Weights of a small autoregressive pixel model.
Model: 4.71M parameters, 16-pixel images, arch transformer_decoder, width 256, layers 7, norm rmsnorm, activation geglu.
Training: normuon at rate 0.0075, 13100 steps, batches of 128.
Data: trained on photos of plants and fungi (iNaturalist), 90422 training examples, 18.5 epochs.
Rows from block 4, named by matrix and row number. Rows with one number belong to one neuron. Each number is 128 + 24 x the weight over its row's rms, rounded and kept within 0 to 255. All counts start at 0. After the name is the row's rms in percent of the matrix's.
# gate: MLP gate (model.blocks.4.mlp.gate.weight, 512x256), inputs 0-127
# fc1: MLP up (model.blocks.4.mlp.fc1.weight, 512x256), inputs 0-127
# fc2: MLP down (model.blocks.4.mlp.fc2.weight, 256x512, transposed), outputs 0-127
gate.129 102 [ 90 149 108 150  97 108 122 136 139 126 129 137 131 149 134 115 109 117 104 120 109 123 137 135 106 126 114 104 100 176 147 129 126 139 134 111  76 103  98  84 101 101 167 141 127 110 172 153 122  94 103 131 119 112 158 128 132 143 158 143 144 135  73 169 209 177 106  96  74 159 143 117 142 131 130 138 107 154  98 141 124 114 123 146  94  93 119  73 125 141  97 123 167  91 122 133 133  94  93 114 167 103 135  94 133 137 118 154 200 108 119 124 130 153 128 146 164 120 112 147  93 101 126 125 179 116 126 166]
fc1.129 095 [ 91 109  70 119 124 165 126 130 145 153 115 112 162 138 130 168 125 172  95 132 167 145 136  82 107 101 137 148 138 164 116  92 122 139 174 154 101 137 134 135  73 152 167 134 108  78 119  85 142 119 131 110  78 117 105 131 150 152 116 135 116 108 109 154 106 117 149 127 163 143 113 129 147 142 160 159 135 152 136 114 130 152 101 119 114  99 118 100 110 127 155 124 144 128 138 166 129  92 116 131 136 169 101 145 142 127 125 146 126 134 148  92 140 103 156 111 125 130 161 171 137 122 164 118 136 123 127 148]
fc2.129 099 [138 122 146 141 120 132 118 129  91 106 114 113  90  85 139 133 117 130 115  53 154 134 127 125 144 131  94 144 145 114  80 107 159 101  99 146 126 122  94 118 135  88  82 113 124 115 182 181 107 127  77 106 130 116 121 106 122 118 148 121 123  80 136 140 161 184 108 158 129 119 129 144 145 168 146 120  91 140 130 143  90  81 121 141 139 119 129 106 143 127 155 139 132 145 164 107 137 107 117 140 136 103 146  96 155 158 142 146 146 108  99 144 149 134 130 108 140 161 114 115 149 134 148 153 130 138 151 175]
gate.131 096 [ 94 128 139 165 121 111 128 140 122 105 110 117  81 105 101 137 110  91 126 145 160 129 133 134 189 121 155 102 151 121 150 125 135 122 137 168 103 129 149 125 162 157 126 167  84 116 112 121 132 110 173 131 153 109 136 116  70 126 105 138 140 137 148 105 147 117 104 164 116 188 100 119 125 149 138 125 116 153 132 125 113 171 105 117 124 129 136 145 107 105 133 119 130 119 114  97 115 109 134 157 182 102 156 135 136 108  50 139 116 118 106 103  79 126 113 101 122 110 108 137 107 145 100  85 138 135 173 151]
fc1.131 100 [158 141 151 153 158 110 137 134 145 125 135  94 122 116 139 170 122  93 137  94  82 125 148 154 122 130 116  96  98 108 115 123 141 138  91  94 114 124 132 122 152 134 110 114 152 113 128 118 135 112  92 147  95 178  85 136 131 127 161 119 101 153 106 122 172  81 107 102 126 139 168 199  89 100 100 106 119 149 112 174  97 133 197 143 114 136 151 129 178 118 139 114 119  93  97 111  93 150 154 150 113 110 142  86 139  92 123 105 130 126 156 155 151 128 140 162 165 142 120 138 146 119 141 150  96 149 134 138]
fc2.131 104 [142 116 141 142 131 125 131 169 135 171 103 132 126 133 110  74 159 154 110 163 135 126 155  80 100 141 145 180 111 157 132 152  85 151 163 153  93 131 148 143 138 162 112 130 131 130  99  98 131 127 127 128 148  89 143 112 170 125 138 120 144 163 149 138 190 150 102 144  88 101 127 124  81 130 126 132 148 142 126 153 146 107  98 131  92 152 127 121 154 136 148 103  91 135 163 120 117 114 120 149 102 141 136  78 153 130 115 122  88  96  97 127 105  87 156 126 109 122 167 146 118 135 132 130 127 205 158 123]
gate.132 103 [ 83 176 156 149 132 101 104 119 112 151 140  89 138 128 161 145 100  90 100 121 125  96 121 136 107  96 130 113 137 122 160 160 126 121  87  96 107  91 106 123  90 122 134 109 127  87 140 113 144 125 119  75  82  74 130 100 143 130 141  64 194 164 133 107 133 148 125 131 130  55 164 152 135 135 124 125  89 133  95 101  98 132 118 134 127 132 119 138 107 108 131 135  96 171 169 142 123 117 104 141 140 149 101 150 149 104 167 149 140 120 142 137 110 143 170 154 138 146  94 157 134 139 132  97 150 129 119 112]
fc1.132 102 [ 78 120  95 126 160 114 121 138 120 108 146 127 124 144 157 113 138 106 132 112 152 166 146 143 113 103 109 184 124 119  97  90 124 104 134 138 168 143 115 149 115 129 150 129 128 132 112 108 123  93 130 133  91 160  95 152 128 148  90 137 124 155 130 122 109 102 150 111 153 145  85 112 119 158 144 102 180 144  81 134 143 116 109 111 108 140 134 168 143  45 115 136 104 158 116 103  98 115 161 121 148 126 127 149 138 109 119 136 122 152  63 107 117 111  83  79 147 132 181 123 107 118 138 165 103  88 125 139]
fc2.132 095 [149 118 126 129 132 144 129 130 133 139 140 116 139 112 122  90 129 136 113 104  98 147 126 130 170 143 101 130 140  89 127 136 133 142 121 113 122 109 140  90 141 135 107 192 123 113  92  97 111 110 124 129 141 129 161 149 140 124  79 125 131  92 122 107 111 175 131 123 161 163 155 148 167 128 137 104 149 109  99 157 163 139 139 112  88 125 131 136 145 147 149 162 114  89 143 134 119 180  99 112 110 133  98 162 133 153  87 140  85 122 136  98 110 157 130 140 163  80 122 154 100 107 136 153 130 124 156 146]
gate.133 099 [142 135 114 109 129 163 106 107 120 136 101 157 106 136 151 123 108 154 120  84 144 118 148 134 132 158 107 108 194 105 173 146 155 141 105 128 138 161 101 127 104 128  92 139 120  98 129 174 101 124 112  99 189 131  81 141 123 163 125  87 131 155 117 149 127 134 121 117 127 110 118 142 101 111 164 187 118  92 134 119 125 165 154 107  90 173 137 104 141  64 117 161 148 150 145  89 149 123 118 122 104 109 128 163  83  98  95 111 118 172 135 160  94 117 138 132 155 162 132  94  90 116  86 123  90 108  92 103]
fc1.133 100 [165 113 131  96 113  89 148 184 141 168 138 101 130 141 146 154 145 147 112 142 136 122 139 105 118 109 122 145  89 153 114 118  72  77 168 138 136 111 142  99 123 109 115  86 123 157 147  94 113 132 170 193  97  93 141 142 140 121 121 191 123 135 130 140 124 139 153 107 120 142 153 106 125 139  88  86 130 132 106 146 106 118 103 162 170  83  76 180 106 152 138 119 103 120 142 183 143 107 131 138 114 145 152 168 156 140 160 152 157  93 138 116 154 152 132 113  79 141 130 159 148 120 142 125 168 136 144 165]
fc2.133 089 [118 160 153 139 107 142 102 138 139 163 122 149  99 130  94 144 124 141 155  80 148  61 137 141 120 144 127 137 156 132 146 136 139 139 104 104 103 134 149 101 119 151 126 109  90  59 144 143 135 108 171 123 183 154 157 111 119 152  83 139 144 129 137 132 126 107 141 120  96 117 141 126 151 109 140 133 130  87 116 104 183 127 143 128 150 149 123  83 106 137 115 182 108 119 136 148 126 121 164 165 155 143 112 109 183 145 165 131 144 117 164 131  91 138 157 185 128 158  88 107 125 157 144  92 124 159  93 131]
gate.134 110 [133 105 108 128 145  78 155 103 125 119 120 145 105 127  92 136 103 156 110 149 102 133 119 146 146 105 144 106 178 112 106 145 118  96 105 156 141 135 141 157 138 136 128 145 173 114 144 158 143 152 118 169 161 126 150 143 112 117 149  94 187 132  73 137 110 151 136 132  98 132 142 133 142 135 143 127  49 135 125 122  81  99 174 144 100 122 122 119 110 124 117 108 151 101 118 131 135 143 154 106 138 122  83 118 117 156 129 135 165 157 124 168 117 164 134 154 101 145 150 133 125 159 113  98 137 153  93  94]
fc1.134 114 [168 108 130 122 118  94 117 136 140 123 135 167 101 136 118 136 209 122 122 152 167 133 131 135 132 134  86  89  98 153 164 133 101 132 136 126 115 184 119 112 125 166 148  85 103 179  92 137 128 136 136 137 116 130 130 135 104 145 138 151  68 127 117 145 129 130 108 132 121 136 137 124 161  78 144  82 140 122 126  92 115 142 123 136 183 113 113 133 161 121 190 165 146 144 126 138 120 145 160 112 118 119 164 139 153 126 155 140 140 138 134 127 191  87 180 124 118 151 109 159 117 107 112 170 128  96 165 156]
fc2.134 103 [102 157  87 167 137 187 196 106 118 128 108 152 137 121 116 111  92 123 151 127 129 143 161 141 163  95  91 128 125 115 128 100 146 139 149 119 109 149 127 136 128 129 110 131 139 139  88  97 127 108 142 115 118 103 150 116 166 130 103  74 168  82 149 133 131 133 117  79 134 144 128  84  88 170 152 115 172 102 169  94 127 159  92 142 116 113  93 136  76 138 121 110  96 145 109 132 144 141 112 115 119 125 144 114 129 109 113 164 183 119 143 159 113 132  94 139 102  94 134 133 145 126 143 129 137  82  76 201]
gate.136 105 [116  96 159 141 118 120 135 130 147  87 122 111 121 172 101 146 117 164 176 119 146 137 129  96 163 145  96 158  92 104 107 130  86 121 130 102 143 118 156 111 113 120 116 113 152 154 154 126 152 143  91 129 135  91 139 113 152 150 112 119 129 138 115 125  84 121 157 103 121 113 112 102 114 141 102  88 102 130 135 141 129 132 106 144 137 107 127 107 116 143 132 154 119  95 117 155 148 116  99 119 110 105 138 130 112 182 121 190 131 134 130 107 122 144  94 122 106 138 172 125 118 110 155 125 141 104  87 131]
fc1.136 097 [128 139 112 137 114 104 113 102 150 115 187 113  98 115 149 162  82  58 141 128 119 125 135 138  67 167 136  88 162 159 158 124 128 181 153 105 113 121 103 111 129 123  99 130 107 132 122 127 130 112 160 130 102 144  76 139 118 120 176 150 135  96 158  89 124 113 108 127  81 170 145 107 145 109 118 123 110 139 151 155 141 103 127 160 123 110 120 126 150 121  84  97 130 157 100 125 136 171 126  90 140 142 180 131 130  96  93 113 107 128 154 123 177  73 155 134 129 145  64  93 124 127 152 107 156 105 160 133]
fc2.136 108 [106 100 100 124 170 151 109 153 149 144 160 114 132 125 137 110 180 101 121 101 135 117 164 151 105 124 169 105 130 119 106 123 139  89 101 159 132 135  76 114 175 155 128 169 128 161 131 134 128  76 123 133 124 103 125 110 131  94  87 129 145 152 175 133 117  79 142 124 163 140 136 132 133 153  95 150 125 144 149 143 127 121 132 141 132 113 127 158 119 110 121 119 116 109 149 170  98 163 123 145 125 134 113 143 143 107 144 118 118 126 120 130  91 166  97 195 182 123 125 107 146 130 170 147  75 133 110 114]
gate.137 099 [ 88 115 147 140 125 128 147 133 154 104  90 143 128  83 110 159 107 114 157 130 142 168  82  86 124 165 131 141 120 141 104 144 155 138 163 108 107 168 144 108 139 126 149 104 163 130 158 173 166  83 151 175 147 169  98 128 118 146 146 141 150  91 150 117 108 130 119 139 107 143 113 107 112 144 107 143  81  81 106 125 131 114 167  88 117 124  78 123 137 142 130 147 107 122 110 104 114 139 118 131 125 111 162 170 108 140 132 154 111  91 156 154 119 116  73  85  98 126  97 114 138 115 142 122 172 163 126  92]
fc1.137 107 [197 165 124 149 151 123  96 106 150 129 132 126 105 148 118 133 125 116  82 135 137  78 122 170 115 172 131 122 133 109 120 117 114 107 148 133 137 115 126 144 130  93 133 155 129 124 167 113 125 130 148  78 127 108 135 142 112 133 124 168 157 127 137 147 114 157 154 132 126 111 146  91  97 129  96 176 144 103 153 116 125 144 106 133 104 156 127 110 127 163 104 145 151 110 154  98 160 171 124 139 146 170 131  89 154 160 152  74 127 122 141 149 135 119 135 138 109 110 131  85 135 104  96 177 103 131 149 136]
fc2.137 112 [116 163 135 135  92 118 150 144  84 158 141 115  94 153 104 149 117 113 128  94 100 133 146 101 146 143 126 138 136 112  93 115 136 141 132 114 179 165 175 118 151 162 101  92 144  89  68 116 137 134 113  82 161 109 144 147 112 130 121 111 125 100  58 160 154 162  78 125 169 135  99  96  98 126  97 148 156 157 138 143  88 100 142 112 133 153 115 168 133 138 160 139 113  98 123 110 105 108 139 176 162 151 123 135 128  97 135 175 138 137 105 136 143 111 125 145 113 125  92 141 128 129 161 146  60 119 119 140]
gate.138 102 [120 149 124 102 150 110 130  87 115 148  95 132 148 129 139 151 113 108 155  92  86 127 128 101 157 140 151 122 124 155 103 134  69 105 145 137  99 135  95 110 116 124 156 126 171 166 100 145 122 124 124  98 125  97  83  95 116 101 121 162 136 107 147 152 121 168 142 137 129 131  86 123  63 150 130 117 153 155 122 112 106  80 116 148 118 132 146 106 134 110 115 118 139 162 140 139 153 120 192 116 136 119 133 151 139 107 139 119 147 124 127 130 129  96 136 117 159 109 123 139 112 113 123  68 150  70 128 122]
fc1.138 095 [140 151 149 120 127 141 164 157 122  98 153 176 184 118 112 154 152 166 158 139 140 134 131 100 113 126 107 124 108 119 151 143 112 126 115 135 132 140  91 113 103 122 164 158 133  88 160 114 120  92 134 113  96 115 153 109 165  92 117 170 110 188 150 155 137 145 140 138 140 117 140  97 113 167 118 129 165 178 145  84 102 123  98 154 164 160 146 133 166  77 120 122 118 109 111 182 139 159 151 171 127 119 101 127 184 106 142 138 141 112 123 147 146 116 124 135 125 138 120 111  92 130 166 178 134  92 127 159]
fc2.138 098 [121 146  69  88  72 137  78 158 151  78 128  87 173 141 145 133  90 134 128 143 130 117 128 100 111 150 136 136 146 105  95 112 129 154 168 114  98 129 129 102 130 151 121 149  78 131 123 164 174 118 130 172 167  98 166 104 114 140 134 166 131 154 127 123 133 147 107 163 139 148 155 126 140 117 113 102  94 191 149 164 150 134 120  89 143 161 159 146 171 208 115 146 159 119  97 138 123 154 127 122 132  93 144 103 151 141 100 115 116 127 122 117 144 137 181 152 137  80 112 131 122  85 113 176 120 106 144 100]
gate.139 095 [177 155 101 155 157  87 159 165 109 120 134 133 138 126 141 115 159 145 162 124 175 135 111 135 144  97 183 141 144  98 147 149 130 141 126 166 138 119 106  88 127 101 146 147 132 144 127  91 147  95 117 123 106 127 108 140 120 115  83 135  97  90  73 128 143 159 125  95 111 160 179  90 118 131 130 141 151 175 111 114 106 141 153 120 113 147 141 124  95 122 152 158 119 167 124 134  93 111  94 123 115  98 102 150 144 134  69 113 147 151 109 109 109 132 131 165 143 137 171 113  72 104 163 135 150 134 110 110]
fc1.139 095 [131 139 134 179 113 131 107 145 115 121 129 154 152  89 110 103 132  78 132 122 178 145 148 166 124 137 119 117 125 135 127 121 163 131 124 130 147 103 167 106 136 139 122 162 152 144 160 151 119 100 114 106 142 151 136 155 126 118 115 156 130 125  75 128 122 170 116 146 113 146 148 122 109 102 109 153 146 101 185 128 114 105 120 148 134 191  96 129 109  93 112 168 117 123 122 138  95  83 135 106  92 195 122 152  89 128 112 121 150  98 115 115 126 134 129 141 124 147 136 142  95  93 130 165 103 130 135 106]
fc2.139 104 [ 78 144 115 126 104 126 151 105 141 165 151  99 127 150 142 101 112 161 125 156 158 151 119  69 145 114 122 156 129 115 155 137 125 189 113 121 132 171  91 104 182 146 160 108 148 156 156 160 135 103 149 118 147 153 114 105 109 128  96 126 133 177 135 122 162  93 108  77 143  93 159 114 154 167 112 133 151 161 117 122 122 173 109 104 116 168 113 129 152 142  97 123 130  77 101 119 161 149 129 161 129 157 143 161 128 118 160 126 166 149 132 136 150 103 119 143 158 128 114 120 180 161 131  86 109 144  90 111]
gate.140 107 [169 134 150  71 142 129  92 171 126 153  99 146 118 156 134  97 132  77 112 126 115 145 158 112 142 122 114 145 112 109 127 134 123 129 154 114 115 101 154 137 146 142 146 121 148 168 129 137 137 131 146 124 113 150  61 155 116 161 182 139  98 124 178 139 123 146  96 160 116 123 153 129 126 145 132 126 134 145 167 144 121 155 158 112  93 129 144 101 180 127 158 146  91 120 101 160 130 128 113 168 131 109 112 108  81 107 135 143 131 136 102 134 140 148 142 129 145 128 140 139  97 145 133 146 155 138 114 174]
fc1.140 096 [140  85 173 144 121 186 139  66 111 101 129 117 145 103 151 179 106 125  71 151 145 156 144 116 159 113 127 139 134  74 141  96 124 139 115 194 128 150 165 128 117 133 104 119 132 134 152 100 164 103 162  85 122 121 137 122 141 149 113 118 148 143 121 120 108 139 161 111 102 136 112 153 130 160 132 120 132 115  89 143 111 120 141  99 179 137 117 115  70  90 146  97 143 124  90 103 125 124 127  94 152 139  89 150 128 157 106 115 131 127 115 123 171  98 105 173 141 149 137 157 156  92 154 143 129 136 152  94]
fc2.140 097 [129 131  97 102 139 124 131 152 126  80 103 142  75 122 151  99 159 120 151 118 105  86 151 123  97 121 176 106 145  99 133 107 207 110 143 116 157 112  94 125 188 111 118 159 113 162  88 124 129 162 135 116 133 138 140  85 103 136 148 159 201  88 105 154 102 165 130 143 114 160  78  90 142 150 147 122 125 144 121 142 135 120 103 136 126 100 129 128 143 161 168 117 121 130 121 149  97 151 124 135  92 132 131 106 110 126 132 126 135 107 124 114 153 104 111 112 118 112 121 150 135 105  93 123 144 197 112 141]
gate.141 098 [184 145 149 146 144 130 152 105 155  94 146 139 159 103 108 155 156 107  95 156 158 146 155 143 141 166 183 134 159 101 137 146 117 103 129 114 122 104 120 162 121 119 152 101 152 146  94  83 128 130 116 120 159  74 165 120 119 152 112 176 115 187 105 156 138 154 114 103 137 146 125 159 134 151 141 135  80  99 117 165 122  86 115 123  89 166 110 104 105 110 165  86 129  87 161 138 124 105 124 153 143 113 156 102 128 154  82 106 102 164 160 161  84 146 124 102 137 170 121 136  99 146 174 106 147 131 100  99]
fc1.141 093 [173 124 171 147 146 172  90 117 138 106 160 167 142 116 111 143 180  77 120 120 106 153 121 126 134  82 122 149 132 167  78 167 109  78 137  98 140 141 148 114 138 132 128 122 125 119 143 117 123 158 174 107 100  89 149 152 134  97  97 166 140 137 113 139 112 167 159 147  86 106 119 117 156 154 179 144 134 128 148 133 130 136 136 134 142 118 151  76 124 134  90 162 114 157 160 126 149 141 128 121 177 143 107 148 144 140 122 132 138 139 121 110 113 123 168 117 101 121 128 112 124 178 178 137 110 118 146 128]
fc2.141 101 [132 183 115 128 112 102 124 141  88 107 109 123 169 144  95 146 119 117 162 103  75 150 136 160 107 137 119  75 109 118 142 140 106 155 130 131 120 159 152 154 118 154 144 105 139 112 125  99 100  89 168  99 122  85 130 133 150 174 117 177 182 124 129  98 123 126  96 125 147  69 150 146 166 127 133  90 131  82 133 166 136 119 113 110 127 113 118 143 125 128  88 125 129  92 130  90 118 109 122 104 115 157 138 157 129 106 139 107 108 139  95 147 145 159 113 111  67 154 108 126 170 106 142 105 136 127 103 122]
gate.142 101 [121 147 100 141 193 123 139 140 124 100  95 140  98 148 133 123 160 103 116 118  60 144 132 128 127  81 109 176 131  87 169 138 121 130 116 128 139 122 180  94 109 111 111  89  98 139 119 119 114 197 132 145 132 137 122  93 104 123 129 136 110 179  88 123 131 114 144 149 144 110  79 140 110 122  95 151 104 142 164 137 158 119 148 151 148 138 149 115 110  80 121 165  95  95 123  97 147 125 114  90 111 197 104 122 129 139 149 124 157 141 103 148 102 139 134 151 158 120  76 139 134 140 132 210 141  98 114 118]
fc1.142 097 [131 129 126 124  98 127 155 174 155 150 121 158 141 120 138 126  84 170 155 103 136 137 133 142 107 147 163 135 132 111 134 156  98 135 120 112 130 133  61 119 119 122 122 154 156 159 129 139 168  92  90 127  90 149 118 129 118 122 128 122 119 145 119 144 138 127 115 108 119 122 131 119 121 118 149 135 109 150 118 106  81  92 146 110 130 151 130 176  88 139 164 148 104 120 145 156 168 124 133 144 155  88 132 150 156 111 135  95 116 146  81 166 144 117 158 111 108  89 122 154 108 110  85 145 179 112 152 104]
fc2.142 100 [141  73 114 115 131 102 148 117 133 137  74 150 139 130 147 136 102 131 128  90 112 160 139 114 155 133 133 164 134  88 164 134 115 103 119 150 108 117 130 132 111 154 108 123 128 145  86 100 152 171 125 160 138 169 144 125  91 130 157 109 154 145 157 134 168 141 103 144 137 137 129 131  97 143 144 124 153 145 115  90 137 144 121 152 128 147 150 141 120 106  95 103  84  99 109 132 135 115 121  77 140 125 114 141 164 146 160 109 157  79 129 137 135 177 145 128 132 127  75  75  94 116 144 118  98  99 110 170]
gate.143 097 [104 146 122  95 130 139 124 104 151 181 140 132  90 112 136 131 152 101 106 147 105 143  97 158 148  89 132 149 139 135 153 118 120 206 160 134 140 148  94 157  97  92 146 118 147 156 133 145 152  97 164 156 151 162 110 134 130 105  99 154 133 185 118 113 134 115 107 106 133  81 140 120 167 119 111 100 105  85 133 124  78 125 156 109 110  94 109 131 102 117 144 132 106 123  81 130 138 114 160 144 132 125 146 145 164 142 135 121 127 162  56  79 128  77 115 144 104 124  98 146 154 144 149 141 130 100 130  81]
fc1.143 100 [119 138 125  82 126 160 101  99 124 148 125 112 123 126 135 130 146 145 124 110 136 128 102 123 106  87 146 158 131  86 147 131 140 198 105 149 142 170 109 138 122 109 144 141 156 129 134 132 132 108 136 150 125 101 143  99  74 152  68 117 147 147 118 124 141 121 135  81 116 106 129 140 181 103 100  99 148 114 110  82  81 135 154 114 118 101 129 105 125  94 102  95 143 157  82 133 170  74 110 147 132 140 115 159 162 158  92 141 113 161  72 103 158  91 128 140 130 137  92 130 172 136 142 112 110 152 118 111]
fc2.143 094 [117 135 130 124 155  96  88 115 145 119 137 130 140 139 122 130 112 180 171  81 134 101 128 157 166 138 125  92  95 120 146 133 176 120 103 166 137 101 149 143 132 133 127 124 119 125 121  77 134 115 135 125 104 126  97 100 157 104 115 173 117 124 120 132 150 117 132 111 133  97 115 176 153 148 138  83 197 106 135 134 148  89 145 129 112 170 116 165 153 141 147 128 147 149 106 105 138 100 145 129 152 141 108 127 113 103 184 131 140 131 126 189  87 131 110 167 157 123  94 123 140 172 134  95  80 118 131 138]
gate.144 101 [122 145 146 152 140  93 126 140 106 130 143 112 149 106 144 142 167  93  91 127  99 105 107 148  99 160 129 107 152 105 132 103  94 137  93 121 120 144 144 142 118 111 161 126 120 137 141 104 125  90 124  95 112 143  94 170 139 138 139 159 120 134  95  99 126 128 164 140  83 105 142 140 111  90 117  80 138 107 102 124 143 121 143 165 146 129 169  88 126 114 146 127 160 120 119 136 106 145 152 123 117 144 120  89 160 154 129  85 100  87 117 107 113 128 123 130 132 163  92  85 128 114 115 107  97 110 158 136]
fc1.144 099 [176 128 128 122 143 128 121  99 176 144 145 164 117 146 125 140 118 121 135 147 124 122 137 117 115 129 122 135 151 132 167 172 136 120 126 118 123 118 130 170 136 127 144 172 127 154 120 142 101 125 110  81 167 108 180 123 122 126 138 149 143 136 140 119 137 136  78 135 181 114 154 143 146 145 130 152 139 105 116 111 156 139 153  87 118  60 116 138 133 176 139 182  96 153 182 135 140 122 122 173 144 111 130 114 161  91  84 141 127 139 161 127 136 134 133 125 130  91 104 145 107  92 152 153  94 107 117 131]
fc2.144 091 [115 155 138 160 127 101 119 134 112 124 170 107 154 122 111  91 145 142 185 166 131 167 152 185 113 156 112 152 116 123  95 113 150 126 141 125 131 135 170 134 135 120 184 137 120  87 112 147 155 102 122 167 132  92 132 127 128 118 124 142 122 168 135 130 133 166 110 119  86  80 141  60 107 151 103 133 144 129 121 150 133 137 146  94 111 132 128 128 138 140 168 128 134 141 125 105 122 149 145 132 118 144 144 160 133 135 145 144 129  93 141 123 133 144  87 164  95 157 158 143 109 189 112 155 145 155 158  97]
gate.145 104 [140 192 129 137 168 136 136 126 122 150 108 191 161 153 106 133 160 131 113 140 130 103  82 126  76 110 129 142 101 160 141 132 114 117 132 124 182 135 116 116  94 114  96 132 149 149 127 137 116 109  98 106 107 114 141  98 120 121 101  87 112 114 128 100 106 161 114  88 126 127 115  65  86  71 105 152 120 167 128 112 106 157 121 184 168 114 117 133 112  68 126 123  63 161  99 114 120 165 121  86 106 133 147 131 135 114 156 115 152  78 155 117 105  82 154 112 149 116 147 120 161 147 137 104 108 168 129  95]
fc1.145 105 [137 127 135  95 120  90  79  84 160 103 134 150 129 139 142 111  66 119  98 127 156 148 144 132 139 136 137 130 150 144 142 151 149 122 144 124 127 154  88  99  95 185  84 128  90 151 114 109 107 168 131 142 142 142 113 144 122 120  98  92  90 104 144 123 181 140 159 126 130  95 128 155 151 133  80 143 109 115 123 152  72 151 169 107 120 137 159 147 143 102 144  98 139 136 135 121  77 131  94  79 109 116 135 145 150  94 139 133 126 116 137 153 153 153 142 155 108 154 135  91 112 124  98 114 132 103 167 152]
fc2.145 086 [149 163 156 123 121 131  88  94 134  76 150  87 140 126 132 149 100 114 130 140 141 139 124 162 113 143 143 132 144 157 118 111 135  92  88  92 128 132  92 103 154 118 112 101 100 151 159 149 157 114  91 155 129 130 101 130 149 190 113 153 125 145 142 128 113 131 158 111 155 134 107 116 104 129 145 138 147 132 115 112 153 117 135 134 128 116 141 122 115 106  90 118 154  82 183 116 124 153 129 115  92 128 104 104 162 148 157 123  97 164 126 133 128 156 111 119 115 140 137 176  75  98 130  88  95 151  96 100]
gate.146 101 [152 122 141 150 114 122 146 125 153 111 117 155 135 151 153 121  94 137 118 153 129 105 132 121 154 136 188 105 125 110 128  88 117 133 151 167 113 166 182 122 138 109 150  93 108 101 128  91 131 110 147 131 142 131 155 131 110 195  76 105 136 131 189 165  95 134 130 158 159 134 111  91 146 145 150 112 127 118 176 119 122  81 129 107 116 104 155 147  71 134 114 127 157 119 129 150 152 136  88 129 118  90 174 100 127 120 159 135 101 129 147 153 112 115 134 143 147 175 189 142 105 130 129 103 159 123  93 178]
fc1.146 096 [129 195 140 122 122 105 113 119 115 142 135 107  79 104 131 108 139 106 132 134 157 137 119 114 144  99 104 137  41 129 107 121 105 136 117 113 160  99 142 154 148 127 124 125 179 163 135 152 113 129 126 115  91 128 121  91 127  96 167 125 118 142  95 121 129 117 111 103 105 132  95 136 110 145 159 142 140 120 142 162 142 166 139 123 163 168 121 125 149 120 134  91 139 125 103 109 107 133 140 120 122 174 144 120 120 158 124  85 111 112 157 173 121 174 117 147 103 137 151 110 146 120 172 125 129  90 134 124]
fc2.146 113 [122 150 163 121 103 128  86 120 103 139 139 111 130 125 148 103 127 137 136 110 118  90 129 147  95 145 127 152 101  71 131 161 141 123 163 115 132  89 122 121 110 103 106 115  80 158 101 113 125 179 126 118 111 158 115 141 116 127 154 169 150  85 114 123 159 150  99 127 103 134 127 108 134  58 129 166 112 106 136 130 195 138 118 111  93 169 147 127 102 119 164 126 103  87  96 127 129 128 142  93 150 129  88 155 154 142 106 136 152 136 164 129 129 121 104 149 154 160 113 129 148 143 161 133 123 136 145 125]
gate.147 089 [166 129 154 108 101 118 147 131 141 116 186 109 122 123 134 125 154 162 110 162 155 109 145 126 151 185 136 113 135 172 185 117 129 144 152  72 118 141 134 127 146 153  92 116 159 113 116 135 135 110 108 126 125 139  96 175 171 127 141 121 142 139 100 102 129 147 135 111 167 113 173 136 132 117 134 128 133 110 144 134  99 141  89 142  95 105 122  89  67 119 162 171 127 145 131 133 122 142 130 178  91 107 158 141 162 152 101  69 119  75 139 104 107 144 139 111 124 124 138 113 110 117 164 107 107 170 105 198]
fc1.147 088 [163 137 119 113 108 129 139 133 168 108 167 100 149 141 144 123 163  90 120  85 156 193 118 109 158 154  66 143 112 120 101 159 106 132  79 114 156 129 130 157  94 104 128 125 151 123 167 181 126 132 143 131 102 107 124 141 118 106 153  92 141  99 114  96 121 112 136 164 106 123 138 134  96 142 122  96 164 133 116  93 147 112 136 126  92 161 106 100 132 106 108 125 150 155 108 134 130 174 127 144 138 107 126 128 125  97 135 110  99 118 134 151 129 110 142 115  82 108 123 119 155 113 134 120  96 182 191 130]
fc2.147 118 [100 169 142 144 149 141 169 144 111 137 149 174 160  73 123 151 130 112 171 131  98 104 153 128 131 128 111 109 111 147 144  73 151 144 118 114 142 139  98 102 110 130 159 106  98 137  90 171  93 149  84 117 149 134 169 137 123 102 163 162 161  82 156 161  66 107 134 134 124  73 139 158 148 104 143 136 125 115  83 115 106 143 103 150 159 104 110 168 111 132 158 113 149  92 104 108 151 147 121  95 124 129 125  83 110 144 134 137 187  96 112 117 141 117 142 132 131 147 116 140 150 174 147 103 129 133 109 125]
gate.148 104 [ 84 149 105 123 128 158 129 149 147 141  95 106 124 131 123 127 102 101 131  93 110  85 149 111 135 147 143 119 154  90 134 147  89 115 132 100 117 146 152 161 121 120 150 138 127 129 144 101 166 132 160 109 169 129  85 109 135 152 130 123  98 115 140 119 145 135 129 155 141 166  96 119 100 132  94 139 118  99 134 103 106 120 103 125 109 114 136  93  77 119 147 156 159  68 111 166  96 148 157 131 138 129 105 154 126 148  90 137 145 138 158 124 108 147 104 113 179 115 142 103 135 140 109 152 157 141  91 135]
fc1.148 103 [145 113 154 142 153 111  96 104 132 122 143 138 124 170 125 135 176  89 133 177 148 115 164  97 119 144  90 111  80 153 143 152 123 139 156 133 118 132 113  88 162 138 141 127 140  86 119 154 135 180 130 119 109 151 115 137 112 144 153 139 147 158 108  93 166  94 125 111 129 100 151 145 127  61 168 138 106 166 110 143 113 164 108  92 164 150 107 114 139 151 114 153 158 130 136 129 123 102 156 161 116 120 133  83 151  91 181 104 123 146 117 169 140 132  96 119 168 135 112 156 164 118  95 126 103 119 158 142]
fc2.148 106 [116 135  92 153 114 149 141 116  99 104 100 145 109 134 113 100 151 179  92 133 157  98 117 150 114 104 177 147 100 164 114 105 144 140 107 131 120 161 137 117 128  94 145  98 129 132  73 117 124 121 120 128  97 130 133 102 121 109  91 164 170 133  94 133 151  54 161 114 161 135 108 130 165 110  97 167 120 123 143 102 132 136 144 170 137 122 143 122 102 157 133 125 112 107 114 153 139 118 109 172 117  95 105 133 151 154 126 136 127  97 162 114 112 151 124 128  69 142 140  86 177 128 140 145 130  91 116 142]